Weights of a small class-conditioned image flow-matching model.
Model: 16M parameters, 48-pixel images, arch uvit, norm layernorm, activation gelu, patch size [4, 4], layers 12.
Rows from block 3 of a small class-conditioned image flow-matching model, named by matrix and row number. Rows with one number belong to one neuron. Each number is 128 + 24 x the weight over its row's rms, rounded and kept within 0 to 255. All counts start at 0. Numbers have three digits each.
After each neuron's rows are labels from the 100 images, of 14976 (inputs lightly noised), where the neuron reaches its highest value: "place" is the part of the image that holds the peak; "top examples" is what is common among them. Only what is clearly more common there than usual is listed. The data: photos of arthropod specimens (BIOSCAN-5M). In brackets: how many of the 100.
# fc1: MLP up (model.blocks.3.mlp.fc1.weight, 768x384), inputs 0-127
# fc2: MLP down (model.blocks.3.mlp.fc2.weight, 384x768, transposed), outputs 0-127

fc1.256:109128155108109094139133116134117095145109113174083142128100134150140160172097152133083121151154140105138133113064102102136125098152142135108121136153140108159072132100126123119111143151137084158124113169104143067121152172135144164155132170132094097114101155116099118118084132093117119101110088105159155115142118112147161093068087124124137056113126151121078121158124134176169147139093
fc2.256:133101142116096116142170150123103113135098138171174111133143114134169141120118124118106095131148119128111114181141139165128092115159122138108165096154113117132115139145152096112129129106112135131165131152131086162156153124142121147176083179119138080136126137122105143091139121171154170126159082105155181155171122120116126111107129115173170107159136142158085125105094135122102126128113
place: bottom left (81)
top examples: order Coleoptera (44)

fc1.675:115127099124101113098073138128143121089152147148131130124158170105107115081127169160144150079131125143112090133105153073155133108156109130111137115154176135152138123123112144097142122142147120151125121124124162111138097165145153157113156156160126158118169120086140179147177114114135136118128181128086103091113152154142100163116142103105160041103125110161097133116125083156122150149100
fc2.675:136142127079169184102130133147142142122161091115156144107118101117126120115103117153160187082083131145119133151113112138113090092137138118114146169118139126125137151098167142134186114129110134099094119141071151130133154136148146110114119150122082150135137143103120147129167131126116140168114173179156166141132166100124111116162131094089117112089111117081156154104132086083128098126126
place: middle right (99)
top examples: order Coleoptera (42)

fc1.511:137111113165152148166106144080104120140140136116137120108111183131132083121117108124137112120107151199139106129175155143094127106116155158166154137192119102138111101145138139115086110106163074129118130126141132161182131131102124085141126157125119118164135144091136153166103089154120127108143133128139089174147109108140119131102138148168131172138131166116154143106102123120162118137081
fc2.511:100141144100088116113116103100168144069162140129100154175131134129127139171122163111084166131132105077149131156106122147139098108166126163137136149117157113161108136108126100152148148108136140110157176112146133123110105119134137155118138162140116121114130071188145120131128160114140125177142151143098166119131124114125099145144109110169141134167117136154102158108120116106107174126157
place: top left (53)
top examples: order Coleoptera (40)

fc1.183:112130103106147153094126112124134142096141147101076115148085156103110134096129132099093118114105149146113088091151161105147132137089103148144130139103163150165105109114125102116112152128106126148148081122154110061091150085139128134121123156112152159062134166137124117154119091106151151144133133161080128158176142142154085130140153088093153153147156135098147093101118124181098165115140
fc2.183:173104150139119125150141108145100122150110137131146121134128194149179127107100149148138165125140120134160092131123106138199156136149165138138168145192104099113129167125102139119116165145138101096161123161150125153107114129160163092137147122170091138154122111118140146129144154106166128132159118134122173091099160142146089111130076131077121142117167154140112130192115123110170096142140
place: bottom centre (53); middle right (27)
top examples: order Lepidoptera (28)

fc1.392:112130115144140177109083118122166130159133162147099124127157101162116160115162116133092145124104079107116168139142141129103143126122142144151155126156102136126128133135136135120132140140146112125138139126104168068138143125118114154078137169125101104145112169115107107108114140137110117115117109075164131150176132138117147104126141139166115161127135109141146136114158105082110173125120
fc2.392:113070103097108089151124127087119149141093126112131148121114133085173118110131081119129127122149107168100165114151137130163116119116124110132118135114145126124138093109146103144127141105152182093052156132089120142158157140112152133102119129094113125146150110128043144157138121144165107117109126131153124133117111106144155113125107138122143133120115133078103111132125138157168131097121
place: middle right (31); centre (29)
top examples: order Hymenoptera (45)

fc1.657:167176127122103129130136144143129132137111131115101093133112079170158115132137151156155119142135137138099139119119117111154070097158157133144134131181096149126151132116099096124149131109108147101191128162123104135176120114113127120126096127122121116140083128144093123141149128128136124125139069131122140127136064160095086155072115136122114100119124100127176126162125152169106135115129
fc2.657:142105118112088147124094116163085110132141136147167149125105108144143143125142090093133116134114081158115149129121123092102156126103196175136113116136121097108125156092071097166114151128112093172150105181116095104138107156073172157132129126124147124162138133135154123109155124085117135154140122124118156109186122159106126142135126123128087156138105133128112143144125122121158080139175
place: centre (84)
top examples: order Hymenoptera (46)

fc1.691:176173175140090122115192110080129151095153160111145137150129120135137073097140117092137146138117094128154133150133135149128124176123136114118057105129142147124094100133139120078133116151134103104131157082131098112158129109120137130110115102137157143110117090120108171157165115107158098170173131105128139101165180150059157112123126057107109135161127123129105165149116113136100106112125
fc2.691:156105126110146141119121153153099125114134141121062170134128128115126082191176154110123169102148111149094165139091120163135141137150093094123097157087096114133073124154113125073111139113148126155143102128178101101124129129192078103104113144103166122114091101167133152129144155101132111124120171141158125130148121127125140100149135083132158153188173145152110126121123141118162107116137
place: bottom right (42)
top examples: order Coleoptera (43)

fc1.719:139084104110134099084149120126092128162152127102105141135139150132154116107133128161181088089142136136132136169163111135158114090095106116139135143109137106141132123134139092111083144134127152127136150117181176167115140157118086153112103131099119167131136150113155108116077146106098142183151131128124144126143143135100206120103150097154126127110132136162142167128142104095116123154099
fc2.719:130106122104130131112167164133110156107104144117129141167115159148103107145113120166159135078198175162131100093149118109135125132103146130161186161134161158144127108158111126169120151137156099109126092112086145147147111119131098126088138155098140149125202118109132161163128125169141131147161122147148158155156109133129123098140155118142128157098136172146151120115159125108100146153112
place: centre (74)
top examples: order Hymenoptera (49)

fc1.399:123158143100170125153141137181140138106127127134146122073119083123132110107153098134100165081115137118130172133149124104133156083130121117105134136130109112099125073105161087114132135122124144183122141165113120099136085102141123120139141166097119134151153117084122174117142076118106096146115098109113176131096132134096167141121135146122126097118131120106122147157134131097152137143122
fc2.399:133102111128108127081144123089142109165123128142130129135159162112154156124127124123111130169105155115121098153087164123144099141136141146148139113169127123119114153143091172121146101101127090080095166130109146115134185122137151112098163091140135118120118105171117080115130166115136189162126170151124070113165153149146099147151144110130132149123124093127123097165126103158089136106137
place: bottom centre (39)
top examples: order Coleoptera (37)

fc1.562:124103100147158167101109131122169150115109157136182130078153157117111123153171153099097059131123151159138080087142164143120124111134104087137146119150120127154144116126080133137143147109134129149142136125137114125156128124132072165141130144090125137128160111091120099149107118110100172140132130135139110135100112119113116132154126107124111147146141109145146140171124101055083168106151
fc2.562:129130175132135121104125150072101139125174105146161118146109158123139139123132105137137175136118128098136121140151148111109141153127155150110084078149116122097143123114104138115166111109147190094083140123132137105138100102138145123168108118124130145146122147104104142106134139166093147174145107141154165128125175078133095119164120121110097149105135131111149128137176126169116125144156
place: middle right (69)
top examples: order Coleoptera (44)

fc1.623:169117140131127127132136119123107129184135125103091123173151133173168126142090129132173121159100093102089122158154122113150117131134111156175101122181102108126160110119116139170084155117144149089129116145162143180145138144102145114085151148091108130164103115131096103138103109111174122172143118143103136126134113105124103170126097114111123102098139100138123144123126150154100104108077
fc2.623:154136107128160135123145116163112160143118080151079159133149142153094164110092146098129132159102114088152115124097089165137097153117047139158073118131088150181145151124127099117117139140117085105118114102128117118136081084108136110083142145120124140109118130132100118095164150128124105167149094086111149091149142122121099133162123080161132152135147109177126161161124136146117148112125
place: bottom left (80)
top examples: order Coleoptera (36)

fc1.242:037123102137117107146125112130130142164119113145137131092166130157103166116158183136129111073137113120127127138133107100124144113134120147106107158102129098101134107140169148150099120122136110126119132149125146097130130126098159133102145142096091112130115091123122130119119111155127062119129157136114151100105111140137131134115086158115116114145132130136151119109144125131112130107115
fc2.242:132117133119166112135101164126115147095168113105163159123142082129111154136076109106141125095092148108088103124129125120085114165136091098137144126106091121117148131109137121164106146102112133108097124137095106103137078099153129153145140116156145086154172149126140160149146107137123086108179092146132139123158138143141158142151156112145161151117095165175107139124111121158106134150140
place: bottom left (99)
top examples: order Lepidoptera (25)

fc1.396:116115177127162166116138158160111109105172114125121152141161140123121136128120085134164102142133108126100144142161141137113096138155126118136148158127171127103100145166136122151154126142104088118115098117118089121094086130126127110139142174112146164166126138105102149134111102110102116143097090127091121120159109113105161120096134097132144116133100118108136160109167128135137125122140
fc2.396:100148138118177142144142177169099120160101085144080157137137139126125129094111144154127099121113103118121143098162139128145103115122136114149167126155165158078101131128220116142114152093109097103145093133129147126130144112146152123143140186080139119148136132110108154125112103121120164154110143138139105154098131122107135155127159127128124088079139159156146115131150083119108108164141
place: top left (51); top right (41)
top examples: order Coleoptera (53)

fc1.646:150114123111171107137120151106155101122097110134083103121117130138122093084148138106134120152114089124118156125088079127116114082166174133108126119124132129134098131135110113113128131148135107138114148108158118173139151132102126131084121116111086165110152152096158167099143106123120145163093123115112101131161086103162126163100152111143129195157156135131124154108095112091128158146118
fc2.646:128118090133147146101091153083126095181102121108129121117134122102154126110138121183087100146130127153099124128136135098138175175070138104127091139110071095119101143099167123158153125131153139114147130129096154108115120121104114114119078106130130097163138079141088163180123109157144124109133088129159109093108151138108146130160152155179151150141146135118118127084099145090122141126161
place: bottom centre (52); centre (37)
top examples: order Coleoptera (38)

fc1.224:185121099100105114161129129123099162111131093189105138134136091138128079142129170185171085161159076111142102138116103121105116099123124130112171110145107116106155127106119122107150083154118170143134144090138118106136143106119160114150124164097142152093147124101157129087162126150124099152157103150131164136118080137140131136114090143113116147100126156143128106103099129126089117146159
fc2.224:160071133107136145149086130143139071105118130129189143131135123133143096116133140119140111129121107154127068148131143158110066188119200104162156139126129150140145123062114133159147095132124120130141127120112172128139129120093124134130073087134098149135089172147169093126101168141136152130125147121129154126132106154126104107169128128154129102139120133188132116171126155073108124098120
place: bottom right (72)
top examples: order Coleoptera (36)

fc1.267:126143131121095106099138157150120164086120123126115120146141151114167154113122115176104137111124119129134151128131129098144133131132109133128142167163160121141138142156150137093135090130162143145139125105147163167129159164137098085134104113149129107143117140132118125196088111146133134093164146114100138120129126101132105128096135148110106167127083143091106124160171112137158147140101
fc2.267:139146164137137126133115131116172161151150134118102090107083115100136124099142129142133131120068060097159127135132096124085124172106127140100164130116138149106169157158116117115122097170116138108129113135138129112106132143153157098131119135180152079142175158109080133111117136140119117118142146078100063122181123157139141126121156151111144136108084096116103125126144146102134125133121
place: bottom left (97)
top examples: order Coleoptera (36)

fc1.681:125137124134161111132119060128159102122153123135112138110098129101152091140109115106130107135145141114128135123139098106097158133120097138120139144149135116102139179141150159121169112155126118130145126111115123167164145078131114129172093133161129079171134127130114147122142118111134167068127139181171133099144136116121095146112106147143136145109097113134139145118148173102136140102119
fc2.681:122113123128140134175140146146083095134148143111127159134135129134121136130113122138146151133138201127134123157126123138131100121163092101147114182125129126140118171121116121170151114063104142159106101135094102097108112096148130154101152148134120100130134158110132113108139137129119168091126123102098101138101154105106151109100153159122138119119130110091146101134146131038173115150134
place: bottom right (98)
top examples: order Coleoptera (41)

fc1.556:123193196101103127146146135120121088121083086153103114150156137161144103119171169120165139150132130117130173131134115115159159165122131145131127098111099107101137106141163139102097116133116125124118139109107104103134105090120111152085152102127122130159141180130161160157079143097152133150111133146151163139143151120160162124122117095142142109094100107109106165092111104123166146039116
fc2.556:093149133159103139133112141080128136113129113069131135111132170114120144152092115105122113098122144117107118142114133108081127108141104154147124127139144181144134091090117103171204104119151134110176118107118107120159153126134117118158122117123103120135100110104155109184144150155124132127114111124120125096147143144101154145082131133078153132148156154127142139152165114159124143154151
place: top left (40)
top examples: order Hymenoptera (41)

fc1.490:103132135143110134123161118129150111115143191141112161103118120149145108153137126148157132172085135122135117119147118137089135132137124121120100102139126154156116114140109128100123153152141090116145183131156106119143120092104159156139117110095111094150152090104154179104123094107173068125131143128153114133136126175097110105105120078125100122138160137107106141107125138110088133151109
fc2.490:126097106126094161127142101143130145106169137156129104108082085134106104158142145144120146145137095142155140140111133153090135112089090117154083111104105104140053137104122130066126152169111098105126145136159117091128129140153122078141152158114140123159107138151134195142092131126149140124143112084120102119135125131107116125095088097152129134133168135114134151147096116124148159112187
place: bottom left (45)
top examples: order Coleoptera (42)