{"arch": "uvit", "cond_dim": 192, "num_classes": 218, "cond_dropout": 0.1, "norm_position": "pre", "layer_scale_init": 1.0, "dropout": 0.05, "inner_norm": false, "init": "orthogonal", "precondition_frequency": 20}
Rows from block 5, named by matrix and row number. Rows with one number belong to one attention dimension. Each number is 50 + 12 x the weight over the matrix's rms, rounded and kept within 0 to 99. All counts start at 0.
# v: attention query, key and value (stacked) (model.blocks.5.attn.qkv.weight, 1152x384, the v third), inputs 192-383
# proj: attention output (model.blocks.5.attn.proj.weight, 384x384, transposed), outputs 192-383
v.191:38 44 44 52 60 48 39 48 42 20 46 42 39 44 41 70 46 75 24 58 35 39 46 30 63 58 21 59 30 24 48 50 84 44 42 65 62 48 41 57 47 44 39 59 20 42 54 40 40 53 59 62 51 50 40 59 63 75 55 71 35 47 58 46 55 43 46 51 27 50 57 50 51 48 36 52 50 54 47 49 62 55 59 62 48 40 53 51 40 62 49 43 50 37 56 53 63 58 64 36 65 43 52 31 41 42 60 55 49 55 52 72 54 62 36 37 49 54 58 35 49 59 38 56 54 29 60 51 32 66 55 27 60 47 45 40 55 57 68 26 62 71 72 47 61 62 64 41 25 58 69 48 51 64 56 57 47 64 55 53 50 36 60 26 11 53 27 69 49 54 79 53 54 18 54 34 29 76 36 47 46 57 35 47 67 49 41 48 56 38 49 51
proj.191:52 40 80 67 42 59 77 30 65 47 40 78 61 47 58 59 52 44 64 60 42 43 65 45 28 35 55 50 51 81 43 38 38 30 60 71 43 52 56 26 47 47 50 51 72 64 43 64 57 54 42 57 57 30 18 33 48 54 48 42 36 61 50 28 42 34 58 50 68 70 58 61 39 45 56 54 53 49 40 51 61 54 31 53 60 40 54 48 44 60 49 46 45 68 50 48 30 69 51 65 70 32 50 50 55 42 54 33 30 61 55 46 60 47 55 62 50 39 49 40 39 42 74 47 44 50 58 52 52 41 41 71 51 58 56 48 46 44 56 58 37 58 58 50 29 43 49 72 43 43 46 57 53 50 30 61 41 38 42 43 15 66 52 57 63 37 73 23 40 47 60 62 30 58 52 48 49 48 61 24 58 56 50 56 43 50 43 62 53 49 60 47
v.192:60 39 23 55 47 39 54 59 57 35 46 56 58 44 58 50 56 53 39 43 35 39 35 71 51 36 53 65 57 59 62 37 51 59 44 59 69 48 57 51 28 57 53 68 54 51 58 49 66 61 51 55 41 66 52 40 80 42 55 49 64 55 51 58 54 37 72 35 47 62 53 43 47 39 55 55 37 50 46 57 44 39 39 47 56 59 60 46 26 45 52 33 54 56 54 65 61 52 37 36 62 36 55 53 53 60 54 47 56 45 69 41 38 56 53 35 53 65 54 53 57 32 53 39 60 59 52 50 45 33 48 48 60 48 70 61 55 33 47 46 59 45 29 51 47 25 50 56 80 41 52 50 56 64 39 57 56 45 58 54 38 60 41 55 34 54 29 43 48 59 37 55 57 44 59 48 43 47 41 38 39 71 56 52 52 72 49 54 56 53 30 40
proj.192:43 51 63 56 34 70 64 45 45 60 36 55 33 56 52 49 76 29 64 53 52 54 61 51 52 58 60 60 51 53 52 51 51 75 46 49 56 57 46 52 52 54 59 35 55 62 45 44 44 75 56 55 39 60 73 48 41 39 56 53 60 65 66 55 53 52 32 52 43 43 60 66 58 61 51 68 46 39 72 38 54 65 45 43 49 38 37 29 74 48 22 40 53 63 60 48 34 49 54 58 35 58 39 66 28 34 61 78 45 62 53 54 41 52 50 39 43 52 37 51 49 57 35 63 53 38 62 43 39 48 41 56 49 37 16 26 68 61 55 67 57 55 59 50 64 53 46 39 34 59 65 54 42 54 49 56 54 57 63 46 48 29 25 48 66 54 64 41 44 45 58 30 50 57 44 55 35 52 66 64 60 32 51 61 29 50 69 67 51 56 48 58
v.193:51 35 54 78 33 63 60 61 60 31 36 34 55 63 61 55 62 58 16 47 55 34 52 57 39 54 47 68 26 55 55 70 54 61 81 49 53 63 54 85 51 43 61 51 42 68 57 53 49 40 42 57 48 63 54 41 35 56 57 84 42 50 46 56 59 48 64 50 19 64 46 43 45 52 39 50 43 39 66 42 59 31 61 41 57 51 71 22 62 49 53 38 46 49 49 38 68 50 57 72 62 49 51 43 49 35 19 51 35 76 41 61 32 32 46 32 39 57 49 63 67 56 30 51 58 57 53 34 65 46 54 56 41 44 43 62 66 33 58 48 42 58 67 55 44 41 46 38 55 62 45 44 55 43 55 53 56 33 44 42 45 41 44 38 38 52 22 62 53 45 52 55 38 46 49 54 60 64 47 43 67 74 40 62 49 43 68 55 39 54 46 73
proj.193:55 46 38 47 58 33 34 38 64 49 33 38 26 67 38 54 52 48 53 40 49 59 59 63 48 38 53 58 32 67 56 38 65 38 49 66 32 44 62 46 28 75 39 69 73 56 42 39 37 52 77 54 72 45 36 65 53 41 45 55 64 47 49 65 43 56 41 48 57 49 72 54 53 47 41 66 28 49 43 73 47 71 64 43 54 32 50 38 45 40 45 19 81 34 61 70 41 41 54 34 53 41 44 59 43 64 75 37 44 45 59 29 67 62 53 64 51 19 60 51 53 50 46 48 54 43 36 58 60 52 50 71 58 41 49 34 41 55 41 38 59 46 55 42 57 52 31 58 44 60 40 58 37 45 49 69 61 53 49 39 59 36 58 57 63 51 60 51 64 62 59 57 50 43 49 33 44 49 45 59 35 54 74 41 62 41 66 35 62 84 51 45
v.194:54 49 57 52 40 62 39 75 55 50 57 39 42 54 62 45 53 61 56 68 47 54 30 48 64 73 49 57 54 53 27 59 46 71 46 62 45 49 31 32 35 56 39 51 48 43 42 54 37 53 45 40 58 66 58 36 41 57 78 29 49 41 56 30 60 55 57 39 73 31 55 54 49 34 34 48 55 49 50 35 43 46 44 63 46 50 32 44 59 41 51 63 50 47 46 64 67 47 62 65 43 35 56 29 61 36 47 73 53 53 45 56 42 43 67 27 41 45 39 53 50 62 44 63 27 58 37 53 54 46 43 53 33 52 41 39 42 46 51 50 56 47 47 56 46 45 42 31 55 76 56 44 52 53 62 66 47 54 37 56 51 56 52 62 62 49 58 54 56 40 59 45 41 63 47 47 41 33 54 50 58 28 60 43 62 78 54 44 55 17 52 46
proj.194:64 64 62 44 54 38 39 61 39 54 43 45 68 58 34 54 46 54 49 57 62 64 67 49 66 45 29 49 42 72 54 37 33 29 61 41 62 53 56 40 74 53 42 41 35 45 46 57 74 65 40 53 49 37 55 67 34 48 38 59 42 65 56 60 42 46 52 35 40 57 52 41 65 53 63 44 56 49 57 57 53 35 57 34 62 49 50 55 31 55 50 69 46 39 52 55 39 45 47 37 58 41 56 52 53 59 61 44 35 52 54 59 59 38 58 45 45 57 53 52 47 53 64 27 45 38 46 47 49 36 39 23 37 35 54 68 53 58 36 57 56 50 79 21 55 53 53 59 49 67 48 51 48 45 61 52 39 63 50 44 42 48 22 22 38 45 38 57 57 29 54 43 59 52 41 50 58 58 42 59 43 72 65 36 48 48 44 36 37 69 35 37
v.195:57 59 48 44 39 64 41 55 36 55 49 41 53 84 61 61 33 38 48 47 39 42 67 42 54 48 49 46 29 42 67 59 43 33 37 45 52 52 64 33 44 29 26 54 55 55 50 40 44 57 54 47 65 43 45 58 57 37 39 64 38 39 57 47 59 61 54 65 52 36 37 41 33 56 39 38 63 47 52 40 58 40 54 35 49 39 45 59 26 74 43 52 55 18 47 48 52 81 34 42 54 32 61 34 67 30 44 58 40 45 36 60 33 42 70 57 57 50 63 68 61 77 55 50 60 56 51 53 47 46 38 37 51 37 60 69 53 51 44 39 41 56 64 41 65 38 47 53 51 49 48 41 55 61 33 52 61 51 57 84 52 47 31 40 56 52 33 57 67 45 46 56 21 41 40 56 41 59 44 63 44 27 37 25 45 38 51 52 50 54 29 65
proj.195:40 42 38 64 83 45 50 71 32 64 34 62 55 60 30 28 33 60 55 49 69 51 60 72 50 50 56 65 65 49 45 29 31 61 54 50 49 46 47 46 58 48 47 61 19 59 56 53 71 59 50 51 48 54 52 40 35 48 32 67 50 61 38 56 46 47 50 43 59 45 28 59 44 46 69 52 32 55 56 29 42 43 52 67 53 61 51 38 44 48 64 60 50 80 58 71 37 37 60 83 36 66 60 58 54 32 34 34 58 42 67 33 37 54 38 41 39 56 57 55 28 64 55 42 61 57 35 40 46 41 65 60 54 47 24 38 54 70 74 49 63 57 39 48 58 50 52 37 41 49 23 50 66 49 81 36 36 41 70 45 45 61 67 68 72 31 57 59 48 68 70 49 47 23 47 55 39 39 45 57 48 54 70 50 65 65 70 43 45 55 47 37
v.196:52 69 62 45 57 64 23 46 66 57 53 44 61 43 66 60 38 51 57 55 36 36 52 30 61 37 32 28 42 55 68 30 50 65 43 41 41 60 67 46 49 54 57 54 55 44 38 49 45 25 56 51 35 58 38 33 43 52 40 44 38 55 64 66 39 55 44 77 38 52 60 39 53 55 44 69 32 44 53 55 47 64 54 40 41 47 53 41 51 44 51 51 13 49 51 50 60 34 67 52 44 62 60 58 20 38 49 53 69 79 51 44 47 54 69 36 42 66 48 52 53 46 67 39 49 53 49 50 45 33 39 67 45 86 57 41 63 53 56 49 55 50 36 54 49 61 49 53 45 59 45 59 49 56 54 51 35 37 54 49 62 64 68 73 65 49 65 58 59 38 41 42 38 34 36 42 48 62 56 73 66 64 48 51 38 52 56 49 48 39 60 40
proj.196:53 66 51 69 71 51 50 30 42 61 74 42 56 73 56 49 55 41 54 57 41 52 56 46 57 36 56 60 62 71 53 30 44 57 58 53 48 57 26 64 29 47 60 26 74 61 31 52 50 48 64 69 65 46 54 54 42 45 50 43 55 52 37 51 40 55 58 40 53 44 50 75 59 27 57 37 59 53 57 53 46 28 75 46 36 38 49 64 48 42 38 41 69 57 77 47 59 43 50 56 40 67 53 56 28 55 42 56 38 65 60 50 38 53 31 39 45 22 50 49 48 48 22 50 53 33 50 52 34 70 75 54 29 49 62 38 55 46 65 54 38 56 59 63 41 56 44 50 63 22 66 32 69 83 34 35 47 52 64 37 50 62 33 48 51 56 39 50 40 46 62 68 55 59 57 59 39 49 56 43 37 43 58 56 57 28 53 60 50 60 52 69
v.197:75 49 55 47 58 48 57 48 49 43 51 43 60 56 24 39 60 52 31 34 59 58 64 37 47 55 36 47 59 74 38 48 46 61 48 55 34 53 70 44 63 44 41 61 37 41 56 30 52 29 63 61 54 64 47 41 44 36 57 51 63 50 52 56 51 58 50 51 32 50 55 48 32 41 46 28 57 48 58 51 29 44 47 58 51 50 41 38 65 29 41 31 56 41 48 28 45 57 48 53 39 37 30 57 60 36 49 75 48 48 70 36 63 54 48 50 27 70 54 47 50 59 32 28 38 47 47 33 50 33 64 49 66 43 57 48 72 46 40 40 46 41 50 59 55 46 34 58 51 51 50 66 43 63 33 37 38 26 44 60 58 58 54 56 48 40 40 40 41 32 48 42 45 29 45 47 33 34 51 53 78 47 46 71 46 43 62 59 57 59 65 61
proj.197:47 58 54 50 60 43 54 39 57 52 20 59 46 39 55 53 36 53 52 41 51 64 39 48 52 67 73 41 60 59 52 56 51 57 52 71 27 70 64 55 19 44 68 65 56 66 33 58 53 43 58 70 62 60 51 46 42 43 48 50 49 53 55 34 48 57 41 50 50 35 41 68 53 50 41 72 25 61 40 58 49 42 53 39 56 68 53 53 56 48 58 16 35 45 30 61 44 59 45 37 76 29 53 30 47 44 40 48 33 54 46 33 45 42 44 52 36 50 49 27 51 51 60 50 56 50 48 33 40 74 44 62 42 63 57 26 49 42 48 61 40 64 28 39 29 30 36 43 52 40 56 42 63 43 22 60 49 44 52 72 38 53 63 58 53 54 58 71 49 44 36 49 58 37 61 38 42 23 40 81 61 66 74 60 43 42 56 59 51 54 63 46
v.198:46 45 53 32 39 50 53 32 51 38 41 57 53 55 52 46 38 33 45 42 25 47 45 51 53 42 36 76 78 53 58 28 56 66 44 41 57 30 38 46 45 36 51 63 76 64 62 50 37 75 55 67 44 53 49 53 06 62 33 54 19 48 50 56 57 50 52 50 47 71 36 40 71 53 52 55 37 60 28 50 50 48 49 34 44 40 67 69 60 64 36 45 52 51 34 40 37 32 46 49 31 41 58 65 56 68 53 38 48 54 36 64 67 36 43 57 56 36 59 52 27 46 51 55 65 66 40 52 44 51 56 41 48 57 47 61 50 65 44 62 31 55 44 41 33 57 35 59 45 54 45 21 25 52 57 55 71 32 60 50 41 57 43 54 43 39 60 54 65 37 36 64 63 41 23 45 38 60 40 44 40 47 59 58 25 41 50 49 39 63 48 47
proj.198:40 56 29 60 33 65 63 49 70 50 55 63 54 60 60 69 47 57 40 42 34 50 46 62 29 31 74 58 43 37 51 48 56 62 62 61 57 47 60 62 63 36 44 25 49 73 70 53 63 47 43 52 70 46 62 56 90 50 42 40 50 48 38 62 43 48 56 35 70 65 58 41 32 32 63 71 57 39 61 64 48 79 34 58 38 62 60 34 65 45 61 55 49 51 20 53 48 72 45 57 35 64 43 32 57 50 53 48 81 24 53 55 52 67 92 58 47 56 50 50 44 43 48 53 45 55 35 41 58 37 46 49 51 43 41 44 64 36 30 52 44 56 58 66 59 61 55 53 78 40 80 49 45 39 49 40 56 41 31 52 64 49 77 40 54 77 44 20 48 45 55 71 28 49 58 46 41 39 40 50 27 58 42 38 60 39 66 36 55 37 37 49